{
  "model": "image classifier",
  "translate": 0.06,
  "norm": "layernorm",
  "inner_norm": false,
  "widths": [64, 128, 256],
  "kernel_size": 7,
  "mixing": "cutmix",
  "init": "kaiming_normal",
  "beta2": 0.95,
  "max_grad_norm": 1.0,
  "cautious_weight_decay": true
}
Rows from block 8 of a small image classifier, named by matrix and row number. Rows with one number belong to one neuron. Each number is 500 + 25 x the weight over its row's rms, rounded and kept within 0 to 999. All counts start at 0. Numbers have three digits each. After the name is the row's rms in percent of the matrix's.
After each neuron's rows are labels from the 100 images, of 14848, where the neuron reaches its highest value: "patch colour" is the nearest of a few named colours to the mean colour under the peak. Only what is clearly more common there than usual is listed. The data: photos of plants, animals and fungi (iNaturalist). In brackets: how many of the 100.
# fc1: MLP up (model.blocks.8.mlp.fc1.weight, 768x256), inputs 0-85
# fc2: MLP down (model.blocks.8.mlp.fc2.weight, 256x768, transposed), outputs 0-85

fc1.31 098:535524495491496446514520470513486461541531504493482502495526529539474510508547540551429507455519502531526502528519510532486522497514508517496474574500474494518528498497515454525473485503531504489485496473457560514512496524477478479532532468551474516482498489
fc2.31 103:528480509521493556474488515473496542527493473490503478550508492491528518525492488486500501529482528494497513551481498493547505508503499425508441459495488491484488535494537560510459554493476535483506545510447484504500496475543510502513524505492479466490510495
patch colour: brown (62)

fc1.163 110:462496508529512463509469485526493505539509519496550559503515557515420504453509500513484531490505475504504492530504538491478539531479508498503519545479496475491515484484484509518508524519526541487516503469473451547540525516479529507509505473479482459492498517
fc2.163 120:516512508523490515498483562427483485505504515474527517511488537506510495540494496497504560518480512472522518550524521446517448525525520511505446518522504491474493513494520567494503523525468528524519525517510503535556491470529523493529473546537499471459494527
patch colour: black (51)

fc1.177 108:465468499490520490477518517510501487504496475488503507499513493544504494518513502510485484515487486505537481532530490502442526491491500513494514508513497522465491510483471508475445518489479545488510490464482533502554520541494513515460520516579458460500505477
fc2.177 114:497511488509456489480474473458492519528503508396543512505515540500518509486479517521498542530483494480490486500494488458500478519527489513512486513472477510470444507547476480539520487496518488474509502511486483489498521486494537517553535496535486496429493520
patch colour: grey (86)

fc1.312 100:464520518575494548538481514500497551521531492504497485495465521484496496465553458480502523482486532488518497490480533461503558489515482521462442518509481506493503464464513464519536418530496504538464501473474523496531496545489496529482502487520442506473525479
fc2.312 095:493530489484522505522541504526514497537486479469510519490494506481510488520501485471513528536520515520450516491493505492483487484480506536465552494494529497533505503498519506545466479509501501508500491495490504504474514516474497510477498474540549526527491495
patch colour: white (41)

fc1.267 100:517520448517486489489516484524482514491521492489534571502501509545535518542488435577470507479523514474557534534472492466508527501481499485468508499520512509517478455472491468480543508522508500450502491463506522472505510520474521513519509512529426516510509497
fc2.267 107:503509479490542532496511516498514455474464484503528458504487477488479475539520488481480483528486520495488518487509468457547510484460487469481495466492526541504471487513547572478483504522500494479449499531526489526454539500493518567485534488457511479534491512
patch colour: pink (27); white (25)

fc1.681 090:523461507501545514467451480504506507512526507491495485512462468513467502479533486474508510488499523461573504525499534551486528505530485484475467556507473512497474512472508513513522513477521487502484547490511534505507524561481531521481481488539452498466486485
fc2.681 094:541493479501489514524524503523489502500464525490489447464512486504488497494484518500506480468473536457500537541482507551510511499411495475462462491516472501452500506508477529540510524464499474536498518503484509482507514486528519508504510531462469510439464485
patch colour: brown (52)

fc1.699 103:478477496562499476521491472528471516530532467511530518504522504589461491494515488502494510482499507487474498482481487497493546519478481478466445481488475497514515483536472482499479489498531545502472492491462498514566501594449522507514480492479449504467550503
fc2.699 089:506519484514479511525487529532491502545523484444494534498495526528536514490490524515506505543535494487472509518490527530545482502494533468493517505503536528489488513483509508492492522543477456511506531499502506520468483480480521474545503492486453543482471507
patch colour: green (41)

fc1.591 093:509505516578523462485497528479497517512509465493472502480446513525460494481507500464492535520506510503529506449515542510510548483505492492459489520504475471499506487471527498509486512504452513511489524463498514479506538478503478523501469515486473434504509507
fc2.591 094:524512507475518504504492483538501471506487538408537499509501489516483491468528486507511495533470499485465536516514471536475483510512548504496529475473492508497453503542515551528506493517493499503514494498528460496476461484466493497458491481512535540542488512
patch colour: white (26)

fc1.625 109:504510542535532475517456497527488510544502493495490543515502578561463510482506486503460519498546494469521508490473534512469549499489501515509508536475462445486529472497465473524493501499511511485504510475454478537499532515461535561496520460500421400465486522
fc2.625 112:485526501521496526506451565430467472505503510512523547492493484493503478523519497526489527497526506440531528547516519449512466518510525502511504514523527502497515495470482548515508485524489503473504525520530514527538514510504509493503467508542498494463488513
patch colour: black (85)

fc1.219 100:534507490502523482462453476536470495509511527475501466462438477499488502530540533528495485426517506470527497511525503546500509467541487518494476490510490511480512515499502489506544470520507484514511512511494567457495475540517447489533523500559479513448481488
fc2.219 102:500505459500472477456486506512488466517503511523500479512470486501539508488452492516512495534532479450507513523530459516489503497463519482539484504474523463451495502472524553514506505536458508496528513524512467500464507510527495522498473498457444507517483517
patch colour: brown (62)

fc1.82 097:489481517493508506527474525474494482530508492494495546517529525555469507481496485537483465517542524479530509510476514473466582490482511497481499522495481511507499526504478475500468500498513523481478497460495472518540530538473535509480525535507456494483496510
fc2.82 099:523509495529496493502474474434490473514547505483529523476495524491513439522487511513470549518522486479515517539497502456545493487507559524530511545507494524496536500501481482536492480506482527458512492540482503530499492481491529520513553475525497517476508491
patch colour: black (30)

fc1.602 108:489496506542487515456502506514449484498475498495481489490486494505490487509516513522504469477509523467529467550523513519514551498500500504458479501526519508482505473507493537514445461515488498511466501480484574500517484496486460481474452518513438494493506500
fc2.602 114:516471474504484512472510502430493516491500492420526489497565492503493527499457525530512531537488462510501467501513524496489454472535455524509492536483499516474475488518467463546499509439520505519505519489469477492547511482530532482505529518554536486481500514
patch colour: grey (84)

fc1.68 108:515507504517562510487506510496514511525500482465521510518475526489477513487547500501463482483540491496538494490475509540541535513505426510470532499536448507477519505467506492511482498485520488495523507465474478514494504522511507500461554492511494423503499492
fc2.68 113:479529488504479496524506490486538520490529499504518553520490516487523526529463495486519514487531506504490491509495510445512524526536511483477518491467460477525525497497495481556471510509473487498533499476490519478502480519547498443498503520520504496513504498
patch colour: orange (43)

fc1.485 102:496506467503504471486502480543474498518528454469510552494503455493488515519540533504475511502493503477510517478536482479488501485508518474492519476480520497522497479444488484496495456554514533494504473508489539494528522550445489542519531491511455499515513471
fc2.485 098:517517464530534497520496478505529469485439496509536523481496508498484491503529505496512540487496500518495525483530496532561487478489497549517504521481498516498492490481513494538443518515494474520462481532498545497466502516512513507442503470481545474490520496
patch colour: white (43)

fc1.619 106:489508490496547486482512501466470491538494460498515539461516545495489505518533479469500530479494531520501529513514501520511495523550481524489506482539518471520491451492456502455451512510499536455518479459499542484536523497480507497451485534527460473514505481
fc2.619 097:460485500480490526489454508504483500468463480513491506508535491514520514495520486523533479533466510504471494516494496484478457491519509494503501468459532493504445495494522556467496461536499528511470486482486501498504494547488479506489459488512477501502503516
patch colour: pink (27)

fc1.144 097:521494429506544465478491455474470475518477479490544559484530531481471521496518528540459501500501505486503484471518491503501508517498495468482516509496502494529535462483481510488472490570542512473508523507459485524511535495486515505512523459498486473512493466
fc2.144 100:517500482512534493482513479496532485499450530501516513543475542571487502489502537514515529496467537485494540493511460527505500492478516502475436523502505487499503504468521518500509498542496516524449487511473533487467481517504498486463483463536517481509536529
patch colour: white (26)

fc1.277 102:483512508513495540440472532523514481486481475489542489502521516537521542508498498487482477496554482493515478524506507504495493547497512487474486494513506519488477534491478536463504484508474471517446517507522486457516534480492492507435499517474487451506491516
fc2.277 101:457475492546477483496490529457495532517513487481464518524563531485543548484531494517518536546490446489487467497507466458444501485523476496500501528519548492484466495499454495509513460451519505495532510516480487513535474487492503502529477496511494532476496493
patch colour: grey (83)

fc1.435 115:491508486538504453499445483515525488516542477493520532531519546514466499481505526530479492506535504470504485503481533518453542541458516485513511587493467511491508488508493453523464495503513514443511477445486482527535532526474519522481526486538445485488493522
fc2.435 108:491497502526527517482510511410513494513522485504520523513461539487497454538507489515472550533509539498519514515492489439541486481501545530511479506514497510491529502480518524518481467515483539479479483550490513549518485500496525499517518483523502499484525479
patch colour: black (83)

fc1.398 098:506519523557504493526454478523481471490523498495512533508499518524471497495519474498500470467513523452531488509452564503470553493482490517497452516511424477477488489554484514480478511513509529486469511480464524496496511539506514529468509502520475507464493511
fc2.398 086:521513485515546504506497560497515498512510497516440516459475467509505529500494485482486537521498505478505492500528513505523479505416505522499526522490472485472522493506482503497473453533489490466507526520527506505495498494489504539475441525448540500479505508
patch colour: black (46)

fc1.390 097:445472513481548529499478512470522505511496532488466521522501480470506500499558507541502480482516479492548502511506519523466542444507507483478521536517472471530549518518480506508478444497525504450489496436474551505525513501467555482500530453548468476473497482
fc2.390 109:530558472508525516527528514471484470491528497458515506477483529491523483534483537507446523500533520473501540519482491471534489495524513468463499500540473556525517484529478492548462524487459475469529504503465527474523481445532500498513555507497479494498488473
patch colour: white (30)

fc1.497 098:465490503532546452506441517496494488538532465487496546509523517512448504462520518515478549493514504490537536501460524504454544521489529508486504540485492498481530512502457488491495514504541516449498497473483467543506564526486536555493499493507464480468501518
fc2.497 101:508528473518521492503505542434474486516514494499521520474481531479488479537508511503472579490496526482529530564500510460538466511507516523495473530552506513517512484475494509534471503482492515497525505513499533514554509485512515488541494518519494483484484495
patch colour: black (84)

fc1.377 112:481488468489520532449465512478477508530493481510571487515501466515453501477480521489515516436477475422501504492521493476511485488521489457479490506515492505480556504509467505487511530515530492464507513495512485513528522501531505556497484478537498458484477543
fc2.377 131:465520516571546507477540479474508476503550549451492499517446533491509459492489494518507517532486526500486480514520481501532543494500514479511527461487491482510470473536492525533483525506485512498458457521491500491505494501501466491568522526509469532541498481
patch colour: brown (54)

fc1.430 105:496469488513521498473509525513478491486492459486511529502517492536497523514513484542509471508517502495539462501478517528453518476490518514482512501517493501488480513453464519479432514493467535507481480467473532483552518528501507508439495510528451476507517456
fc2.430 108:500502477509460509473498489454487520517510496400537505495519525475520513493479516523493543553504479473497469507513496442486476507517481513499502537474493507467458501547480479534532474474531494482514508526478470491511530483489549516548537504527503513441485514
patch colour: grey (85)

fc1.516 076:473464508478534474457449490462510518512529510520514496519479495510525477508491500486494533466483442511505498476522528502507499515541487504480479554499453476507477539508527465477533481541513509460477496486523538513523488488530521497484533512532504484503516531
fc2.516 078:552498496525526495501506491526530474482481522498494491531499503544470527483497520510525496480476540500465487495493526535513509502476500494504508509484477492495474497489505521496493495472509517539483496508505502479476483506480491510503482494472516464491499494
patch colour: brown (61)

fc1.418 102:533500480499486488445507462520454512510477524481521501487504515561500501549519540545480485456520487531523513504543472495511526507502502518474481556531462524522504472513499481512500499526514483515488484512453532489479497504508476482529526469539506495475487494
fc2.418 105:506488489503424491479446520519486536529499494505501489550478492525532516484487501519520484550528476471544509526509487495496486477479499491588459502448542480486474512472512547490490577529462538470511511501486489479444513504521491496504513476502474499513486512
patch colour: brown (61)

fc1.703 081:520453489508500540466496498535491458491484560475504513524501513526515502520501498513534478500496444489561511498475483508472509516484507501512517479525502476476485531493487521441495499510461490490492526480508503465509459511484490480436514527515479497516509498
fc2.703 080:487473475452470526479510515493492518495527500424495494494487482490522488458490514489537504560521431505507466525532487504488479494514514490465511522517492490498474522553502486507551503491495492498480496495526509512525474519484523478539493544475521531469492501
patch colour: grey (90)

fc1.282 099:468488522520519498456447530509494516582533511497480491482489536501524500544476526510471505495521529475530501522526473461486531533496499503510462514465480478485531491516422461510492530555512479416482489507532484483519529509471527544522520495494472461513538522
fc2.282 097:479472558517488520492427483511491490485504523537508496543541533535498471487505477509512498516496487484496484518471557520491516475484472519535515534511545456511504488462463507499490474481510560478468482448450515494540504544515513507498497477533441509470482497
patch colour: black (26)

fc1.434 117:513504500544527506489477497509507516548495509465483511502503517513519512517531483519468494463521526487517502513494520516525563477508499516457501510537430512522510497464501492510473463513519510492492485459441505491507497510506495496474534485535456456490512483
fc2.434 119:471524519484485495533553504478536522507516506506516541489476499458526508559499465458531503490538506478504503501501493424487535490557486488490529485481505495515481480490475473534479528503494476473535506473513519477504508541549485468480537532520508485509492491
patch colour: orange (36); yellow (25)

fc1.500 102:507444484481559503485498533482529497510509539486505483497476543495431502479495503496514492501491498478486489460509513559494498473568494493503538488505479495477512504503517536482504513494501546488524511482476493472520488510542493549488521520539494444502491523
fc2.500 106:470488470445518516472522501468529501472427491482479457495496506507470494502491563482499486533462506512510542511521481512531437490497454487502492509545502529499482560499491509511458509443516489538493547503491516527545503514577557466494483517512511466503472507
patch colour: brown (58)

fc1.149 105:489458494509501504501475489479505524516518485553487579514519537505504519467498485483516513485489493482519498522496532515504517534482497462484481517490511486485498499457429483451509497513498488496506544486514473487520524521478517536488487519513505492498538506
fc2.149 117:512483496474494492545531500475449508453549524497505509480481471468532537520499530505489489474520511503458446489479511460526508499533494487501513493501501495519504474533535441498515493520509465498508508501478496445481425520490460446546514510493549493478521511
patch colour: brown (51)

fc1.116 104:474521493546493517467520471507444471492508487516505470522484481517486481483524473493500466484482541457489462517515478459473507482490476498476470485497487500497503472506522539491445486552504521509461519502456508497531453557490495520495477501495486523503529497
fc2.116 111:494522493464503492512534529456499485515489512422515501509482518493510505513495536510508462491565526527482504516480524523509492504508531457504541459537518524515468502507487495505535547516466476482528516516506515488497513493488513462550557528520482515536450501
patch colour: green (28)

fc1.499 087:513464444507520487472512515464524486502492490493534501511493490536482523510509481540495475512503493534566494491464471493485515465498520478489515504527501528506508501450462509501456509505484542457499507458478539509553506523517494497465512520563462470511519476
fc2.499 097:493494466485474514474511486468506520510504485385545507496505512473521507478491518512498527582495462485499466497515480456487467500510490500498524522478495496492454504551505493540527492482521507481496508514483469506500524499485553516546539504511513515453475500
patch colour: grey (93)

fc1.135 102:462501460532519492531458522499493490523501481496490523523524525543478546469518480477476463491523499473560515509469481498467554522467508435502486491567525520515507493507475476488458492490507506430482506486507505484503544529478512516491473520499443498484520498
fc2.135 106:486510483509511486550501479534495436433509519535506517498491522494485459489564495533485529490492505479528531512505491480540510464486486507517497519462525504491514491504519524539468478504524497486499516533472505488495488517484529525480515435475516477513493451
patch colour: white (35); pink (26)

fc1.42 113:507484460489517472506473509511515497464520505524523514546513540503445567453520501476528543490482489482524486479508519522505506519520479467510525494499455464492562495474503512482544515520532509482503576508491477508494540514535502562499473467499496503493486555
fc2.42 112:512503516399472475527499524504550518499450452499459501500534491533500515524507470510486507508541483538506536484491491540444458504495495519457509563516494502513456542527478430499488482462501484498543491480512490503512510496494501480475499496505536475475474513
patch colour: brown (75)

fc1.311 108:498479473504486509475503518496482486482499522469487518501505529542519510511492497510510488509476518480574467529502494493468514495498517492498513485510521492448509515490482523453477526506476497479475492476500491454521479532498526468462512514512449492495527485
fc2.311 107:497492464451487518488507514478489521517531488405537494488486495469518504478480501493501515548519455497508453524517493472475474514529509500481525518494478503494460514569494488526552478494516485485498506508526498501512507513482516487543491531487542542458490506
patch colour: grey (88)

fc1.300 091:494521495544524509495516498526494497497532473474500507467504500527458492502498510506460534473525513492501513448488509496499545488505527539445508481499491518502493472490521504471482474536500492537495497470492523513518536487469520518489516498487458496507511494
fc2.300 091:544535489499535514494490467519483462516480541432549476516505489512477480508522494509516491514464519489488553516496474518481489506503521486511524466494477524492472501549542528519515515509508477519488488504530480481467464495491509503470503480510530520560487506
patch colour: white (35); cyan (32)

fc1.710 114:485514528563529499508497536505481489504523517469489488497420503512478496487504471481501503514491545482516496482471534488521547468501463515479495471505477504479520476456528495507529462503492524510469554492472516481505520525518494539517518498497454484500490489
fc2.710 119:550534495487547518501524508530515483547485525419511479495498518485499485504517513503506506529502527508454544514499486538483482506512528487477552478488495515526494521548519522518505494500485467544522502493513493500483435458478510467503506492514541534554486519
patch colour: cyan (27)

fc1.442 091:481508453502504470517476501515506490497526523491517577529522524527519552520504494545471474510532439505574499503492519497496559477516541524529535513502526494477522507466484466476500523489524514432523500466465509484489524537452516502504561486513434511491476481
fc2.442 085:495514495503512520529523469474518476479509471466514520496501508490483434524496498495466525517502510481489541498489500452566498493473540492482490487503525520507488492501505506544476504518491485485444483530498499512457504507446552531495503476476494509501526481
patch colour: pink (26)

fc1.708 111:519490493523464457491486487538501537463515489498507524508493540527497523482537513526487513491495464518521575497524491532494501516544498466460427527540501474511510483496516461491525444499521538513496515490459525521530486522475508523532469483496448516478520501
fc2.708 110:483504480525515533481452526476532504465541470529513508490510516467474520479519489519457535511469508507512505510522467476530511509488501489477439518468516522525492497519527510537465462513553521490506476470536531539510511503513473479507457449492540494560505440
patch colour: pink (32)

fc1.195 105:507475468545514507509481488529438505502520489516486516511523483547452509497546450516494509491491521480525470514485525479517563488499479489469485498496458511499507482514498497490503492493515512500439521492469512527532491552484504510472453521501475510468500502
fc2.195 100:542515492528528524559500530475505530563505503448504518484486491519503504483519487506520527525527531489485495548482533528557515482493523524492502491545521523472489486473497511514481468479452457504516546519521511514458486474478518490480455517491485503491495457
patch colour: green (41)

fc1.584 093:501453451480507503496512517482493474499482484485531471483488459549469507521501496515494501515536500481568472493474481525485485487536479520505509479543494501500498534480484513486482539495493498497506516423503522477520489505514474499464513524541491464533501504
fc2.584 097:483477461469474525471520498462498517498510485382539502494505491472515499470483529505498521585502448485491461513526489464486459479513491489499533517496504489498467502537489487544520517478509510497485514497489483516520495505495553495542524522508522513476476493
patch colour: grey (85)

fc1.209 094:470472522497606487479470518473488485498493528515505497552477485480458480491503490496513486491485525491554508526480542529492510464509462522524497508492475506501492514481513534507502535498528502452494562474496488545524553542544511515470543474557497459496477470
fc2.209 091:531473497490487509498512501488487546532497515508502496466496456496512497499463501502513457508500496496523511553526444546513541520473471481454467478541467507461492520540500491558484476478491498523492505513520469529525482496519521467496500503465506548485511496
patch colour: brown (60)

fc1.199 093:484517493525532490514471517491490481528497510474504515536507506477523528487502517506482484491537469502531500502511457484481542506496529455480523492510503524495542499492425501507485470497551485444487517502484520472495534483495494468521516459520475509515466494
fc2.199 091:500504523505512523573479477522529514478516471504478521491496498511484458493509479492482554509479523471514559515479520501542517471494510479476479520499526497528517508453500486517438474505496497514475471472493519508514457515463543533483466507470463478515543443
patch colour: white (48)

fc1.576 101:494437498517550498450490478484462506541473486490480529532507515526491505491495485510502479513517494483500491496502507509508531498458485487502514502524512487449485534505448521486444492510492540505503491491473511526537473583497529508454533501502492453522510493
fc2.576 095:490516502483487488504438516483484482467519515493498510512492528512524516482468467509527483513451499511499523542506485468496481496497503477546463488454462526499431510543485486485495507543482486481503472534525514489465497499476473500561468520519473536493511482
patch colour: grey (83)

fc1.489 082:543481518476462506461425525465481501517525498518483504517486463539469483506497477490509534478451471497500504509531535523537528489498481471502465540479455454487497532519494462468519512525528477420498498468499527483541509511464501500491500514538476483492550481
fc2.489 082:555485497535495492509513520535521496464463535504500495517501525539455552483525494499495485513477498499479513484491513517544510520435478464508505512530477487477459489508497533503511496460528520538463534510500508484479501497527524524489492487440525502476469518
patch colour: brown (70)

fc1.290 107:544507498530538536489516501495515510490479523506532497526479532493517495496566510499506494449497468523503508484507516535482503518560478509475534513553464481473517496508528549524502460476543489497507496488449488499493458523528537501483537487544505471473475538
fc2.290 113:482518492482502514512458532494548521500516512466527536535493503493526549503453460484523504490540496490489497514485521466506516536530551462480534477476457474537495515492464483538499538518488473480528503485519504459476489510533499471480516529518481493500490508
patch colour: orange (27)

fc1.533 104:453470455515497481513478534487473516505533504489477519508520501534486508493529488516516487500510515450551526517483454531466533469505513450463514461520511498498529474493464476498488505501492527445484527491499534483526503533485502522497488504527448514490469481
fc2.533 117:539525477521517487519530498510491447467516508497493493509486517505478471519532511531488538494521524487523537516504498492551513456477472499509493512472500528506506480542500504559452543474483499485518529530472534460510496474525505484516554478480529480504449460
patch colour: white (39); pink (29)

fc1.40 117:490455505488537478494464501481481456552525527478552491517487532554448514517486508523497486486493506487537498493497486473468507471523525478527500492491429506486506496502490485459512528508498510429524510470478486510504529571499503531505538508536498510451473503
fc2.40 124:530524477476525507506495548490523522501476486483487494455495500515468514530475453483463534511482563519522499541452516486520468513500454497481492520516496528488492540512515466495495468468529513553521530520505504525534474514513567498530475537517550502430475492
patch colour: brown (52); black (45)

fc1.532 097:464506525552559501470449544467489520542497477506520490498496536507476521490477519492459500507524516428493498511524505464538514528496498472525492544471511504483552503502470474490479514523531493482484515503507472495516540492506510601501502476492507444492549509
fc2.532 095:473476523503505537519440554521474473510505523519484513515472529479513478516521506491508496538512506457505477511463556481467500465477508498527551495505542480503525470480474535473495487507491524486501510498451508438557486506499530513506491515497471497464487475
patch colour: brown (53)

fc1.581 088:497495520511534459499504491493506516539529471510514541517500501516482517500538470460496522495508508505556561486515510547510566479544467504478459489529489451499491490452520471504473503487487535475499545492488518507491542528476506497484508500515469480491508475
fc2.581 083:468486442484493471507497484526522486517549442513444519460486499514464497445502463537475523533520521513495493507499485475532489495439529525505506538484525507516485491491494513516491479527515543470507485493526528504469515554468488502472464481500542530520516486
patch colour: white (27); pink (25)

fc1.44 115:482493531536535471515451476503497493561526498501538545522523570504428483503521515534479526501517502503511481530485561501467535505503498492514523558486461467494502501535529475499492517500539534493512478450489469539524526555483523509496535484528468487478506527
fc2.44 109:516511474513503520488510539416488537509519492476522520502482556515524499536488486493498566511465522499515519561511502464530463523522498509467462513550508504494492515491503533500503512520481538512508518516500521526570483480528527492548483540529501488454501498
patch colour: black (53)

fc1.684 102:502464468488485514481516504505432481467511520468534480494489494570501519496499505502557492509465494480535447518513505509478510491500512515523516503512500480474505491472464511477480538533448514507506522463478534482546503535495501496501515546523489468494470542
fc2.684 104:528530516528516447522472518483495489523518514489517477506493520585443507454480518482510497496491505500446492493511490557550477538492515465552490468477486491490514470527513462519507551469479487524455516499514486516500529473503451558540466497496514532482511522
patch colour: grey (89)

fc1.182 099:454498499528510493503447510518495504553509469499499542502516535510460504492515499498470517503564500483531539526476505484477556516473547511511491522508487491491507482506462475507475495490532502453492502476467480511526542513479530584484511508513422469497502499
fc2.182 110:506524488524494492516487521449468459508553515490529529461477510488488451513513504509490563496527505457532525543509515472545478475515537530527502524520529497497538476486502509540474504511480514492506490540516532533518498505492514497520498515527494501470498500
patch colour: black (54)

fc1.0 096:469480490532495534498499552506445494525521501496504522485475490492514516500518519485501487479498508456551482568519502507479557502467500474478498484544515491489513461485504491509485463487491463485461522488512569488523526489479473511492445495531433497513497493
fc2.0 099:521483464472545496508557465467489483461484487481528500530516509534489486526497499514494537536474498510516514508519511485515472479534455514478485501482499503497520489490510532546434527458517554535527527489429493506553463504540573488500540500537528462515473452
patch colour: white (33); pink (29)

fc1.72 104:481475489539480519452493502501454471495481528485511486491474461533482517535524520518513479505481480475531476546510497514494538519481538506487501531532516478503503490499494513504457485510501522517473485487501559508542486488499496463471450503507462488486477525
fc2.72 110:520491455489492500471516497440500498497511480405510488497556493497505510505450520516493535554495453511496477518519509464476461486531473517494497542486479537471471499531468456547499502446520498504494525487473481497539506491515540493519534518552534509484495509
patch colour: grey (89)

fc1.265 112:499517510519535525484505509439511495506476513504495529488498538477520511544545519510470470430524503489524506502482503519509513528504474498500505512525442516487503522488491543503491483502513474484497504481458493483501510487524516490461536476542482435491500486
fc2.265 110:509532522495482515528538484478521540481514521492505534454488477466512496540490463498544485469521496480522523494497480477504512509535499503488487493460486485503489489550464476538501519503493445490531488466531509472472507502557500470446514510485520490503497489
patch colour: orange (27); pink (27)

fc1.544 108:483501502486519492483479525479455502527540465502519532487509475529515520510518435510483521498485489477509504522530498505516531479515525488411503517487522518488476491439462489460496461529475503482497483466502562492548528507480514536455488550532437475513540499
fc2.544 094:470481483522479494494524484479493521440494519498507492493506501495517523497499524549510500509476492494487464472491497502525500496530483537516481489505538484476482520496505506496496487505519503516533499483474504484509494538553480487485514483502494465471500502
patch colour: pink (27)

fc1.438 100:510487491512511461479496506466497523475512511512502491557505501510520515508495531483482539482510506518494500493519527479486516495533511513466465521491528499492487512456506519473538478493501487479433566481499541498494529497544475498523480501528482469501496499
fc2.438 098:537502515534499458521486455534513512514479517486521511517493523537473471482547501548481497522507515495489499485459468533491517484531499502511483497478515517500460509490517508530524539498516517525501498464498490491494501496490467536510521444511519510528497483
patch colour: grey (83)

fc1.663 110:488510486507507532464477505493472514481532468517492473531483494525513492497524506502465465478494527482508507501520482455523512500516499484460466493526487546519502520496528500491489467528562519470484463515496561506544486506496489497501503488472461529493544453
fc2.663 110:525531498447509487512513539506503459526477522438497477491474487476485508525483521507499497492562528504503514514502559489505531478503505475504522509489520535514466493507500509512501516507509482512519494503535549500506507513508488475577527523529506502526447490
patch colour: green (25)

fc1.294 106:515496512514553510463475475473511501557478495491503487474498487495510490530506506524475488446514538507492534490511499506522504487492491514463476507481406505490492516507513460500490452552533454509495496495486541532504503554512487503478523504542468479495501507
fc2.294 097:507502501439472497525531521524530505497491515497492507478485464463526537541499474515508515513548465491525543488509491487440530479496485474474511506513554507511477496492509470511480499510530485478554522476504548491501493518494504458491515482491503485532485489
patch colour: brown (49)

fc1.582 084:523453478493505537488490495529479488487486544477519499492467503548521522514483531516502496514486494482528464513499490508469513493499495502503497507496493473465496498532449520485504513510492514472512525491501488438533512542487530479442486519499489478493488537
fc2.582 085:471474475465476535472530518469491517489516491428505485506497498481521496493494515487520512566513462510484447532523487457470474496528493485474500527511528506498457518549499490505552495485509496497486500510512506511517468510481517473543498524488535529483502522
patch colour: grey (92)

fc1.322 097:472510501537512541520504505516453515526535463510501563463491486494502514466507466481512513474530513447547548540487509502482553501474517482468505489522500467524531469492491471502467477501502518492496491494514523506533506516452520517465482519538489494451550499
fc2.322 099:493523466505524496510515491503476432478521497504509520479470518499474487525528491545480536499533518509537509529504511498547502461502446525524507503487489512513520448555508516547446493479496521496515520512473533466508507517528512464500538475500515485533437483
patch colour: pink (32); white (29)